A small contrastive audio-text model, trained from scratch: text encoder width 256.
Rows from block 2 of the text encoder of a small contrastive audio-text model, named by matrix and row number. Rows with one number belong to one neuron. Each number is 128 + 32 x the weight over its row's rms, rounded and kept within 0 to 255. All counts start at 0. Numbers have three digits each.
After each neuron's rows are labels from the 100 texts, of 14976, where the neuron reaches its highest value: "fires on" is the input token at the peak. Only what is clearly more common there than usual is listed. The data: short read English sentences (LibriTTS-R). In brackets: how many of the 100, against the usual share in percent.
# fc1: MLP up (text_encoder.blocks.2.mlp.fc1.weight, 1024x256), inputs 0-255
# fc2: MLP down (text_encoder.blocks.2.mlp.fc2.weight, 256x1024, transposed), outputs 0-255

fc1.674:120100090058121189155101182166174178151158140138128137128131132096091215117128142115130144121079191137120116097123059118120146136164095132106092157147109121196113120111053128126108094135140167102135132175150162074155104119092191105188116132110128138134105111015141155142152117104107118072122152092071136141077145163157156080081107118218070119096090152172110160095176108198148075113134094104199130165158146144092108112167109090142125168138125139135144148127124092163163125075106161127140110095146118146126110133140159144117114104166146109152160089126074094141149201123146123071157133158141129120097119093093147131071145183131124109165128109123107154145123136084164041160160099127171172144140113069126110066146114099137099119121127103172150082168115166178129119120058136
fc2.674:142092145194166059109151112120100037133113112124079122129108078130159089135125111039105137121138144152158148143112186165112155123103159111122147090079114086137136046087166125084125114111057051098074110085151097182066143183128083071165068153112115102133141069170089127118111104088114059175102093141139189154095104089123116113144126152100152137186164138129144124161121062080140139072104102132104140127147093114126071150075150111110135112139150162161112139132130116127134148145127106147110166171100136120132120145144097103114121141046094162195121130085140143083068143123085132118056122129115172120188167125092121094149090124131122083124099091129074079163164146134075085103104152151147100130118121118126137103121119170157084072137124148104136116139147119152107057147088067
fires on: "<end>" (38 vs 11.4)

fc1.320:153085115148133107120113084161091170156107174085115192114120148129138070177152129072191131133151068061168126135117177117122038080098132144130071156101172107120131120092050161074146097109114106139139105145152181135163096170142144170162115140112084160088151085113146070137155155128137117156140070146103114144060143113152146109088138187077145070135136136119158130094066132128092106157110102130168142148138129102095111155095229174144167178146162204059090104134069183209083152155126104097123130099088139146140099163135152105167179132141144128094122135081181112141128099126119152062113125144149153132151153114120131126114185099110146113117118098107158136046103123123105156109153103114099098150151133168147109153163121137104124107116135141186136155143180104073162152179168142
fc2.320:131184175146167155106162197103164100134126055111145109179098186138145124150144147140156128101139207209107183119172124116193151163140167115136145079041118143155105199085180123168147078114118116126129104193147107133132100091159106103127105152059152146139155114116121148102150092168182158131113133152182102165186085107171124126095091173118110146158074183179107123219153149088154139137140129097125098134136161182115152144166088115188087086128118067178137148121120121138132105140128140149240150160120080135090166078148120112119141158116112119137091135148103128162175107132195158150146137098152117108140065131210153110138156148171089155165095119140120119106119111166181180150157088125128157122143106093129177124124118137116121137106145118100091150145079115154117097111150134
fires on: "another" (7 vs 0)

fc1.392:106150163117120102107162103149148141124098102165154102113073177069072206164106119129151105147194137112122152184169097112168107160145142119082149147153159088146134202156085110136127128158130188116121109090148183124114100134114173145125142120170174110124143101144128121116111094129158141119051110072187082120132145131110158165096064174156137139119137135077153148137206139165124166141192173114157184158094091116148142125107108107109178145102097147140161109115120094149114087121137178167118147056151088123171179117090154134112063085163096081148061154132144103124030154166114130093155172152100154120172114094091128105082159157127150116152182215119127098084106115119157141090103115121137095082174105142210140114143149150122106126151090142161081148088163141186180126134102147
fc2.392:184148102126143131103054106125126120179131107127120181101160084170159079141174104115064165119123130121140144161132194144123125116164136160149127109157120149094132077089141141119136116095097099144112115132054134145130085216117112127107137125113087116127159120144109087142216141171159115113158140156152070186073145139110108173106097212135115100130098133182157146153069084141100179167098098131085128119159064188133080122113168181162139143146100161093098172155110154081077081174155145099139104186108160164112138141174165120095117119085116129221128105131207162168175095176125148158145118099109136134118113205147139168149122096106109156132141087081066155167170121135130087164164137122188146199094153118101101135130130139120160142115171125151132111138100093143125070121122080
fires on: "<end>" (32 vs 11.4)

fc1.171:106180165087153083133158109051129112119132143083101081099138106168105175111138123124079150142146121156127213106236159151111071132072132123108123149102154114094127133101092161098116092091137156101102151189104101162154120117110097165084104119142101144116165174073152139124070130115111130133134083148167103116175102122138117098070142136120114120086123108145118127136121137130138159157141195131165165105145129167135109140103146096108144169162090067127125058085227126055141155088141126135099104135152184102102114148112147177200123107094100090056169122159088118088145129140149202111102147079173088157131116181111148193145130115118148117054174136100131145062133151128095119062140138174156132091127107095116160119108117103128160119173061156159085101147069140147125101170167138
fc2.171:132125127091131122091109109084117175114188109148143179127128148131080101144087104146156117122115146158157109108117147114146108153156159166090092130139159117134120110141057085139139100140212071159152170120166159109066138088156145152062078110081095203141193094127148163131143131205175115091094136152097114174093113161129168145186121134105117144141078120099117170165166137153097127155142104107161095125120105119097108074122116122113055107118113185129059074118089102124177178099071147109147105147132169111151115111189090139173162118135108100117096106088134198183189145161138160131116114160127086100104058094103124174157154103068106147147173155127131063161167105144056177104054157123132121121126125125096175122146133079135101111134171105204128144119128144068128100179120120
fires on: "another" (14 vs 0); "rather" (8 vs 0)

fc1.79:148153126171223101074192109108077138182145105112116077093093122125172070200172065111071113119106121126150136116180166134119070093181135127104117147167146125069125120126039143124098113104158103095084076142154196153190119138108126105086095168178133159142215169086137160141126152091177158082116122123103121151106145151132135084118124162117165191089143127107114094155141124130125121173185113156172125169113160145122152106061168151118126162184132079152105130153151127115077144091140115126100113081095125092084126173114133121126164133151200119070151133121116178200125140081157091132116141163140154153119125127132069111149147149103137120086170202129135091115091134093108146162196116105097105109133132126157144168125127096169151123114167097119095134088103139118158081189147094
fc2.79:193155161183080131108091146097170140098129124179136160152149137159177143102151170184170125128148108162109116094133135169142140183076115117169099116088103161172137178106105114146185117132120160096110169139072109151109157040139106084168165125101104104119132141101107124083091110185125150168160141209148097092245134208148118107197188128109084109119124148134121155169157120140153086112103127126172108131145091187135151129152146109091153126119134154099111149149114170169189093141074112187187131130101127148148088132139096129103210145155100183091120109145163139146149116195100157107155101080112102144117124139133137126159148123127103142102195075145082137122177176150141166107117138195138128125135116120136123095165112168085091165122161169175139134126133187110127193118091175
fires on: "another" (16 vs 0); "remember" (9 vs 0)

fc1.398:166134119185091105112123155120153100163067128075117134148079133092105118122133205094114113150101147139144111115143134137075082106111137130184158092159093078114122153138117157103118117175135128163140120121136091127088156137146070173084049176165096104140123167164128156094218127089116108106179187143136107147144146128141198119124090128124119092083134136164122064190093098159144131192161073119143168146200087144193107145129145101089160150136117167100124112111127087105126143153106115146118084127023109062123128147122139107144111166085070148068126165166085098088133115115058082135158180059095128114129136123110132164119122162095126066157144212110152132129106122109096166123116099193127101150127102086129134164092129143142156097169101121178072070159135150146155141101084138
fc2.398:090177130201170103132124117108147128168135122069108163092074121085161102196143113136133180078151133103085113096126134144106180117137141157108131131127088148119150124104166122041164163143202072131099168185114137096128087127132130134112190078137116087160134148124087178045173112119137148076067090142178139152151103159149143146109140142075119152104152167141109129111147101137126122118158105103144115116125125138139168104124146113157200156120106148162144070137147171139113138143087108127126173077125131103142147137164101148164109119178066126148158078119110119174114092129151130155104128187152089110095144110151085110146133129109089124089155064065168092196109056104070099088120129101145129102121124150148100132112152184115186101154112178190134224129071150138150139117202049
fires on: "to" (8 vs 1.8)

fc1.747:078154107147117141129102104151162117121154113135118162066132165104111197145137124120144122101122169078116135155151132172171139157131108095144185110132114122182118088129122139156089114095172109183151159168164126146088172120115131116062159215159154138125133114071119076106138122112065103108139137078143092101137139177133168151121116160101085177160135076094074119107129120087161188128156106114109069114139189124175173127053128102137113129136071109125135086104161128145123118110124068101171061184121085109101126179030132199118167087110112126108073161150149163208074097100181131182186157106114127150157161135146152134125157166150073110137170132130086161140102136116123127127151165086192128084130095160140091154144129149108145142163074063103144131106112191065136129098145145
fc2.747:150132109150110051150117147192101136137107138108157157109143081149134105115162160151114094156142087122099132079148179141033095105137163121099082173128099143088107116087106103133148170090128130080100149135111209102105149159118099091131093098195140085114125080175097163139048092114172217151163110182134143119132137144084118109081130187168118109107160185127090133112066135115136145112179113141159127133137121153098103079137116159110171205162129167139133144111165149127138135162111153130073143123144149109126107162099140093147155108106121177132153146119111082055145143105120113102099069175113102148191121073182189125181104136143142143125192111113183154063133125110092195082146138149063198154151132103165098080101130109166077071137098130131120092143142095134103135157116155
fires on: "<end>" (44 vs 11.4)

fc1.253:123143098192122193092091188167124146168153144085153112151154157085107048085149057103188130130109147123118114147156134113117187085165114111123107156128153184145135073161123105108102143120097110127161142080096103138166173139076061132161082159140135183129141082151174119090122088157118112138185111116093174150101130172074123101117151131063125176153094113165144119120135089131165119122120103182098176112116159104086125101171145158144070148085167105154114083115128105163087141143111168113143182103186150115115145091119051121046119180111141100134191110164079113165087135134128150114122090119051109216115150158088091119142174128187157118156103148125126160167116075148114054097086131146131131099119126100101127094156177071118103130076139107120156152145099146135133086094153118
fc2.253:101131068073119116164145044151112154107132063120136175138089122171159150173144111140114114116106103134197171153142137151119095200139131156065083138173149110111126071118155174141123119159156156145129137116187188161105113173097114158149140130061081112132132150136061127114152162145093123107136119135170096097115114165179155217164130156137122060124177119141171120114117202174110099107174124152073135089165082146163087097154132047077170133138089167056110146173131107109107098107133140125122156140132127180161137140123157163154125112134155127134147103180141144168124158120102106166155119124173118127125086181187071101100097141154124152137177084160122076051149171090134196119112077118125127131121101153128141136099109167133129151090184150123077090164124106120154176119088190
fires on: "<end>" (79 vs 11.4)

fc1.615:124142112141111133128163159182172169119097115083116123095079145142082099158156143092111118077114103119149125149162095099104125185126185074091154114194137160147109157079174090135111155149117143133192139145130130103056152105127080158123111148108175171135079142052154103114169089080188115093046198123173108173132156092124102081094139077138140127156095119089169152151113098109129095096153119150106077181105100094120135124139141157190091184133124104191114119155097160145159059108164143123159132098082120064104113124143131089157124068102152135111128144126113106166142132121162111207078187108152128088148080107183166125092096124124143142119126125095112180117136206082148143062137120101097122107130033107168123118062133156144113155173113137141143127138107087094117187134126103
fc2.615:154129138110157112112138055153121115194054114139183172092119071102162117169139179109177142156179164111105100110088116142150094181128122102127120144100131115141121193088119124109102208113129139158073057117168089167117093116120080086113145111153109135149126094114129106143098146107142183128139182224089120126094090085143182202131134106105131117117083089153160079120075114105136094140113135115143142102155165131115134186149110073103127104107131140109073077086118079178114151159104108100087173126150132226119180107130150132113114126156079130125087113102112095127177146123180191125113117160127112164122196127113164158126106107143144166094108090162140069155139123145066122151113164177126142135162156052112174104102131181109163156083138071062153158101153112084114112138129129
fires on: "<end>" (49 vs 11.4); "the" (7 vs 3.2)

fc1.103:150125133085109154136133122109151072111155181076151188088125094152120132036134127183098121089115131099216070154119125104130123166150100145152135193150122146106089079171112150072111150133081111152096157118119133159113106174115138159175132166130169145141118161110176143077050159167183108130089176108117111128162100118125103116197142116134133102107149121091131082173168128122186132152170153160152096130113108051104160151148085069139100133106142167149124139118171165117106142134100164124140092186169125126158091085140115140100138171147114119104171097135093086148071125141130126118094141180188174117139088157180183125106085191118093061154187085097131138108121144130119121144108078133136122172167130226169091117177145169094136139177085186103099080126111107154143135145130176
fc2.103:039155111136122100147140103106132158193128114167139148136128155189155142161182184108093137145083087155146186131101148102139138154159152144118100143110154121140116180130107142164091145188123172109133114149107154127119152105110127115117148087097083122125094153125154131176132129035105111098151147134147156143106114142164137152104136183147108164140089093138100193124135123096082136148150197117173151131159112197108083146114110158069095103142105156125198059146177105121096133131134133124133167131172130136122161188158178108116115136117101097212109070123122185103141140092108179172151154102101041113151159148121109187089099117183165132119122163164176061157173137129023132116145077123165173089157118129110140117136158137192139163132176101145150197113150144109198072128148130
fires on: "to" (8 vs 1.8)

fc1.723:124147144157155090096171126058146162076111191122162109140122154166089152148165082149115137150124124102101142148087127125102163136182136194086124137085184109155128139158118113081131124131129085124141172075112126127097100150084130111148104191141099122082136103093184146155058135108120140119118176088138076081073095111140119069149121126163143140199204102144092123188095102122113085126149096153110115162171138063146142138136106131148143180195135160120071062148123037176165133130128141192137095140123119114126164064119093129184090117177109122061144118183160110135136164165164096084149148096158147140122140133135063103164179127190137112087121087100134146101165084180115121085126158121178106123119196131104156092170139149117090104079140147186092063155106118118131139142134118
fc2.723:109096149126095143175114092139065075087119069183143164101129184117144172172179101064056179113115145141093111078109122107156077157109123106166119119081155145143131087127085163183124051115132117144075153151095116148099125124164154126162100132093147153091179179117105149117137164138064146139126058117081153144181158105158188092203117131098201125147202123143151152165133107103074082123087142130115146111127138045184105111153097100133154154116129152135143145148086100146164076129098126125170133148145156131161101126148160112126155207091169094066115117148116135142127129156124091167144141170136135204079151115081169063165117171094174136159094132134122078095097135130120138126126065114126106132097143110122131173113110099106158155172132091087162151108147120068132083166103109
fires on: "<end>" (66 vs 11.4)

fc1.288:101120146076141108115167088143140136094203100121144155172157049133101106121088133117144125125117090133180156104143116127189124100125087181134128136114105057133126116149073117131093141184070106162143199158121082158186159138135137128117123114140113088114095138180143135175115128127166129176146157091142181154147182079065140099101119110083169114091163154175188071136096108108136106155106062158186126100089174167146188128130118090156134100171108204103101073174105104116143120132126101138125109098087116134120137105182100123102143121102157074128101124133122113139093071079246183161089111054119165131107106103102076078141135104134122144121152159107108149108117139163125170161112062153170128160111108195146131185127085129138161114116158133136087098121073137128113126069110160
fc2.288:119082124172110137160107102064115159125120154062129115125121161108162111062128107088078138134161115186105175070131148123132117143140127058075098136142122193119182072089136096098147139148071081127132129153153117143186112132127092103176141089151131100142114134145198129183139087123062129142158180124121130108174091110119086099095140136162108139111091138125167134143130151165186100104147166103131110138159119173118159077130168136149085134096100081129186062130148094115115180091077178148148072115202114175176155077172039183111174094134110156211115126155102184197105128145133156106181124128151064122153107129135120118120148113082160140094141123130191112099136139169094107109137068135059105168112118125162087091170134132133138118112087108109146099142126089172133093158149111
fires on: "<end>" (31 vs 11.4); "'" (14 vs 0.9); "the" (12 vs 3.2); "you" (8 vs 1.9)