Weights of a small contrastive audio-text model.
Model: 30.9M parameters, encoder arch conformer, encoder norm layernorm_no_bias, encoder activation gelu, encoder width 256, text encoder layers 6, text encoder norm layernorm, text encoder activation gelu.
Training: soap at rate 0.0015, 2400 steps, batches of 128.
Data: trained on short read English sentences (LibriTTS-R), 26041 training examples, 11.8 epochs.
Rows from block 4 of the audio encoder, named by matrix and row number. Each number is 200 + 30 x the weight over the matrix's rms, rounded and kept within 0 to 999. All counts start at 0.
# pw2: conv module project (encoder.blocks.4.conv.pw2.weight, 256x256), inputs 0-127
pw2.131,184,191,216,207,221,190,224,185,171,171,237,211,189,168,132,231,174,174,182,217,201,209,211,215,229,185,179,213,239,193,219,187,142,176,153,268,171,190,192,209,217,214,150,204,242,190,204,206,230,203,189,206,185,225,197,194,205,202,180,226,173,193,169,185,192,197,236,150,212,196,215,174,195,199,225,236,170,198,228,217,162,211,172,190,217,184,174,196,230,227,187,172,215,208,171,208,188,152,232,202,182,206,173,224,197,136,204,217,172,216,205,185,188,172,181,201,227,214,224,252,156,149,243,219,221,229,174,211
pw2.132,197,203,190,188,271,142,264,175,134,165,189,197,212,165,266,229,169,227,177,156,188,215,189,190,202,204,143,181,232,149,200,192,336,205,120,92,254,182,192,158,234,227,198,191,168,191,228,252,218,183,212,243,229,167,246,230,268,195,188,190,193,203,236,181,207,181,204,203,166,163,237,204,217,214,157,226,261,189,218,182,206,262,240,226,184,173,225,189,213,198,195,190,216,200,207,168,246,187,170,172,184,162,167,217,238,194,220,204,249,183,206,232,276,183,251,190,183,188,203,176,204,223,159,183,212,203,188,183
pw2.133,200,168,227,192,291,227,198,187,231,169,178,200,201,193,208,153,192,202,224,158,159,238,160,179,200,172,206,175,204,235,150,159,200,175,224,223,177,214,213,241,170,202,221,198,227,221,202,180,200,228,134,187,181,180,177,166,202,205,224,177,233,151,164,194,178,174,230,133,212,179,157,228,198,216,247,153,226,214,199,175,238,179,234,192,198,163,185,195,177,177,208,208,188,226,126,193,159,203,262,247,191,192,176,163,227,185,200,196,194,149,170,180,217,215,199,194,177,168,188,165,234,225,191,151,235,245,216,206
pw2.134,236,193,211,190,140,187,189,200,227,165,170,178,179,179,188,177,210,211,178,211,208,201,229,217,188,231,282,180,154,181,200,172,192,176,200,203,189,149,188,169,238,222,179,210,180,187,166,209,215,220,227,165,197,255,285,239,205,217,164,196,168,228,192,129,174,189,178,210,207,186,201,112,193,243,172,150,249,220,156,175,199,263,203,169,185,175,203,171,226,215,199,225,192,189,169,269,152,165,230,214,215,221,193,205,204,205,220,234,156,206,174,161,119,184,191,167,194,214,187,216,227,196,196,204,181,164,256,215
pw2.135,233,180,184,211,186,200,225,194,218,205,255,226,220,192,197,210,171,198,134,174,186,169,161,201,155,176,238,176,161,241,222,173,143,218,174,228,217,189,189,197,180,177,190,213,195,224,163,155,174,192,167,193,163,179,212,144,180,232,184,191,200,214,141,240,221,236,216,222,213,176,158,235,190,146,229,188,211,215,187,233,212,214,177,182,193,241,212,213,204,184,136,172,195,227,200,191,198,228,258,224,158,192,233,173,182,213,179,226,234,219,221,251,182,241,195,213,206,130,245,187,191,246,225,229,198,188,209,177
pw2.136,177,181,196,232,207,151,226,156,192,238,163,202,145,175,112,146,183,177,168,189,174,193,212,258,152,200,196,213,248,240,145,240,208,211,177,254,175,222,232,195,189,262,174,190,228,191,139,232,164,163,174,198,181,219,197,191,235,182,230,231,154,203,157,205,162,192,212,190,225,220,198,190,115,274,232,219,190,242,228,194,188,153,194,246,178,239,167,215,216,143,237,197,188,202,222,240,187,169,216,198,246,195,200,188,228,166,192,161,190,205,200,198,165,225,221,204,210,154,226,258,198,196,156,147,243,228,218,224
pw2.137,230,143,196,251,232,187,225,219,165,165,207,194,198,208,182,184,223,211,187,167,205,182,211,178,180,204,231,164,176,243,190,227,208,144,227,166,168,245,225,148,205,213,167,181,240,189,180,189,185,238,195,195,207,234,234,210,183,212,185,172,201,278,209,195,264,210,196,111,216,199,184,160,182,201,170,245,169,219,190,167,169,195,208,217,194,186,216,222,199,256,194,254,197,240,184,159,257,195,179,182,245,259,223,211,220,161,204,172,187,192,156,229,248,212,190,211,225,193,214,261,233,194,181,156,206,210,192,227
pw2.138,224,170,190,192,204,200,225,192,223,191,171,205,240,159,198,169,194,261,193,175,200,196,155,221,235,219,228,270,134,176,173,238,206,231,234,221,174,160,261,237,164,192,191,208,226,225,208,217,179,159,227,195,175,205,261,219,188,186,216,218,157,170,207,166,167,176,213,154,249,187,212,216,168,230,166,184,214,188,122,174,160,187,205,156,163,193,216,217,154,209,195,181,231,177,214,244,151,244,230,215,224,142,182,180,163,201,207,198,180,181,195,234,203,177,219,272,230,180,188,192,204,238,169,182,203,185,167,191
pw2.139,225,189,197,212,207,187,174,144,219,225,203,246,200,178,351,201,215,212,200,209,183,137,207,168,175,187,190,171,181,230,232,222,208,197,254,143,138,197,192,162,248,260,268,220,199,206,161,200,237,219,225,187,194,192,212,144,165,223,252,226,180,169,151,195,197,197,178,180,226,155,218,174,201,191,195,220,156,232,201,279,220,196,236,162,229,198,206,151,267,169,184,207,220,221,131,208,179,195,198,239,210,237,181,250,202,219,196,244,203,159,174,195,237,176,192,204,273,199,204,183,213,200,223,175,197,163,177,224
pw2.140,197,178,151,186,217,231,204,224,227,187,223,194,228,165,221,222,185,198,209,191,198,231,213,224,196,165,184,182,226,208,220,254,200,132,204,117,229,193,166,157,237,161,218,187,176,208,179,198,191,228,173,198,203,200,158,196,236,224,197,147,195,200,296,192,156,208,228,197,170,247,233,195,222,212,222,173,180,182,238,209,211,181,192,199,172,181,229,208,179,205,227,179,191,195,182,222,211,227,200,227,233,188,258,230,184,184,152,177,191,233,213,200,184,203,188,185,216,167,186,213,260,185,200,192,222,212,203,203
pw2.141,178,237,209,224,242,175,184,217,170,188,205,237,192,234,235,192,195,195,202,165,205,178,208,145,188,200,244,177,213,162,200,145,236,87,214,178,162,238,186,245,208,167,164,215,200,191,187,240,179,180,228,188,200,202,202,174,260,240,201,163,209,267,193,227,223,246,242,210,196,257,193,198,205,219,156,244,186,182,184,231,149,197,230,204,225,189,196,201,274,174,193,239,200,202,154,157,197,187,166,184,152,159,212,230,165,179,189,217,253,202,277,182,133,198,254,189,191,289,135,197,234,187,217,194,201,213,187,241
pw2.142,193,179,228,209,217,181,234,188,195,185,197,181,243,171,216,184,226,197,229,177,176,195,207,161,242,203,184,131,253,175,209,193,213,215,181,190,171,204,205,232,219,158,171,190,210,185,191,185,218,214,252,188,221,164,213,192,165,136,175,182,209,269,201,147,190,208,229,173,165,185,163,166,188,173,208,228,141,213,173,168,181,192,200,194,215,176,166,156,198,165,201,201,218,163,226,203,226,232,156,192,181,205,153,185,229,157,216,186,175,159,191,225,215,138,187,194,232,172,200,187,214,174,179,219,292,245,201,193
pw2.143,201,193,197,171,215,238,234,172,208,179,211,220,229,217,197,206,223,214,197,189,200,240,196,252,264,198,229,232,214,178,226,222,150,155,197,123,226,149,196,219,167,199,196,208,208,223,173,211,165,207,182,206,156,236,251,192,213,218,249,187,202,155,180,211,203,166,197,181,185,203,230,192,228,206,208,243,190,221,241,211,223,234,233,181,179,222,220,201,212,197,211,176,196,195,219,228,199,170,188,220,209,186,168,241,157,153,191,200,193,238,219,192,193,149,196,172,255,228,163,175,204,208,198,238,219,185,216,173
pw2.144,211,228,193,203,174,227,207,191,166,215,143,200,205,198,186,165,176,197,148,145,188,217,229,208,251,211,194,207,213,240,176,182,195,239,190,208,183,191,180,269,208,228,197,252,203,194,181,251,178,218,166,244,219,207,240,177,165,232,186,225,204,208,178,223,193,183,241,237,220,188,229,180,182,201,132,243,146,185,148,202,231,219,223,202,258,177,161,176,204,230,227,186,198,255,195,215,218,215,192,219,207,172,139,167,163,170,181,165,150,173,199,202,217,152,234,188,214,164,207,187,191,263,216,191,211,188,223,181
pw2.145,186,236,234,224,247,171,172,176,188,243,188,190,212,171,235,187,181,181,192,200,209,213,202,191,245,197,173,91,244,262,178,223,209,196,201,212,252,193,197,236,184,195,192,179,227,229,185,197,224,189,194,210,230,184,131,170,244,208,226,218,169,154,189,187,257,184,168,201,221,223,210,153,210,158,175,188,234,214,218,202,192,161,161,144,144,159,172,196,236,187,198,214,199,172,213,217,232,179,231,221,224,222,180,145,276,158,239,198,196,214,234,159,166,243,225,185,188,187,158,215,180,176,188,167,201,188,243,127
pw2.146,173,192,209,212,163,159,214,185,151,226,166,207,221,235,174,257,183,165,192,203,146,190,211,140,183,226,172,191,231,196,236,243,222,146,222,218,191,253,164,210,209,222,247,219,202,212,230,161,253,203,213,266,243,197,173,185,211,232,150,235,196,180,234,173,222,173,194,210,219,232,176,198,205,172,201,190,166,233,198,208,197,194,165,228,175,165,224,239,210,175,173,190,220,221,217,219,192,227,187,234,166,247,219,179,245,187,160,166,188,231,213,224,194,188,174,171,227,225,190,175,227,148,162,220,211,164,205,224
pw2.147,237,180,149,223,230,198,178,197,210,185,234,200,212,180,190,187,209,211,212,200,193,232,193,170,165,189,212,184,193,208,229,170,229,173,222,232,169,185,183,189,179,223,199,207,137,221,170,220,208,189,232,216,239,179,138,200,198,169,233,219,281,248,203,201,219,191,183,180,212,218,183,207,145,237,195,137,205,218,183,191,165,227,179,223,190,211,213,174,238,157,155,180,206,197,186,241,192,200,201,161,213,157,228,153,179,202,259,201,195,224,243,248,194,177,160,203,202,155,246,179,204,174,212,174,179,144,199,97
pw2.148,252,242,204,224,184,217,199,167,285,151,195,164,187,208,220,164,197,146,223,190,194,227,223,249,199,196,188,205,209,184,188,212,160,205,245,165,205,178,206,226,215,195,220,192,200,187,212,220,223,210,186,202,152,196,222,149,148,213,233,235,128,200,170,192,247,182,191,178,204,197,230,172,230,225,238,210,172,178,244,207,171,160,171,168,213,188,211,214,200,181,217,199,198,204,222,189,176,237,204,201,214,209,183,253,182,181,216,209,204,255,251,162,179,195,167,185,205,206,238,230,197,154,201,197,180,212,190,247
pw2.149,198,198,188,147,181,187,208,187,187,181,175,164,200,174,228,233,285,232,148,207,203,196,178,219,272,240,206,226,215,182,191,150,218,230,159,172,237,168,223,219,205,175,179,198,145,222,174,238,184,225,179,220,182,200,201,193,195,199,209,216,149,179,260,205,204,220,206,182,230,189,182,231,203,175,137,205,200,233,127,181,162,197,218,225,186,219,187,188,139,218,255,236,170,197,200,204,174,194,156,169,208,225,167,225,218,175,204,219,226,229,209,184,166,169,230,186,225,228,163,194,151,262,211,227,166,189,204,210
pw2.150,184,165,179,224,183,171,207,196,233,208,170,158,205,207,207,188,203,159,212,225,190,179,216,199,184,239,244,239,147,118,235,219,146,204,157,188,234,237,199,194,222,219,249,174,253,230,265,209,169,210,179,121,214,178,220,240,228,216,251,240,177,232,199,181,196,211,215,205,215,93,214,209,206,185,231,183,240,173,202,156,183,207,181,224,159,214,152,160,198,178,156,242,217,215,191,117,192,236,161,142,228,206,192,170,209,192,206,178,238,166,248,176,160,226,170,187,186,198,295,166,134,169,230,143,173,138,220,163
pw2.151,253,208,174,207,186,181,212,210,180,193,203,263,192,202,180,206,174,231,186,222,204,223,166,219,184,210,258,169,197,214,193,210,138,185,210,175,213,241,189,216,214,193,198,217,223,225,222,249,180,241,160,202,193,219,171,178,189,224,196,174,161,215,170,210,223,202,179,242,189,212,146,244,171,177,166,247,199,177,171,177,178,202,204,210,207,248,176,195,257,130,159,209,180,215,160,216,190,149,226,176,252,173,178,225,248,197,153,215,203,221,189,201,198,203,222,190,202,166,188,195,198,171,146,224,236,228,184,234
pw2.152,182,198,225,226,211,169,199,222,204,154,189,210,197,233,163,200,212,243,206,213,215,227,208,202,210,163,188,253,208,227,181,267,188,195,170,176,188,181,233,196,226,180,208,204,176,221,193,186,149,163,211,142,235,165,210,206,205,220,186,181,215,224,208,190,172,207,224,217,129,170,206,196,194,185,230,223,221,172,249,182,233,212,181,181,177,188,195,177,178,193,239,232,171,152,211,263,206,226,214,234,187,169,175,166,201,188,155,171,259,222,185,195,225,216,208,186,251,192,178,121,178,193,215,242,175,186,210,211
pw2.153,242,194,185,197,229,163,186,183,205,218,168,262,203,212,174,242,142,168,205,151,253,195,154,197,221,215,273,272,181,156,246,174,183,144,247,178,215,195,202,170,242,240,213,150,211,206,203,171,214,195,201,223,171,231,213,180,181,175,236,214,217,193,200,177,200,177,204,214,236,186,177,215,200,188,171,203,219,220,174,179,245,174,152,212,212,235,223,188,215,211,171,193,274,163,205,167,148,158,139,199,250,234,186,215,159,230,206,155,173,217,166,180,217,186,205,223,207,242,242,188,184,212,236,160,207,186,177,275
pw2.154,221,224,179,246,232,218,182,203,193,200,229,202,230,202,194,220,218,234,211,245,180,177,201,249,201,283,224,166,192,222,207,143,244,190,164,208,192,219,190,168,243,222,233,183,173,210,212,224,191,195,214,187,184,218,188,193,206,238,215,227,144,183,210,173,208,225,188,238,161,191,269,181,177,182,199,172,200,150,187,255,185,199,186,173,237,157,146,235,216,204,208,200,223,202,169,196,224,115,164,212,172,203,198,191,213,197,211,177,161,211,168,201,190,202,222,205,132,218,217,164,250,171,225,192,195,210,194,186
pw2.155,162,154,153,227,170,244,200,175,239,163,198,237,200,203,179,244,211,197,193,227,153,249,182,260,185,213,260,211,160,191,170,210,161,131,197,192,234,206,148,245,118,192,207,178,209,159,163,202,230,148,167,179,220,166,199,146,167,236,174,213,194,197,162,194,177,165,216,230,208,160,186,204,234,250,239,203,191,211,196,226,118,208,187,146,205,193,206,194,190,221,134,127,128,227,161,147,238,144,169,211,200,169,232,210,244,140,153,188,216,160,201,199,182,205,214,200,244,161,253,168,231,228,159,268,173,209,191,151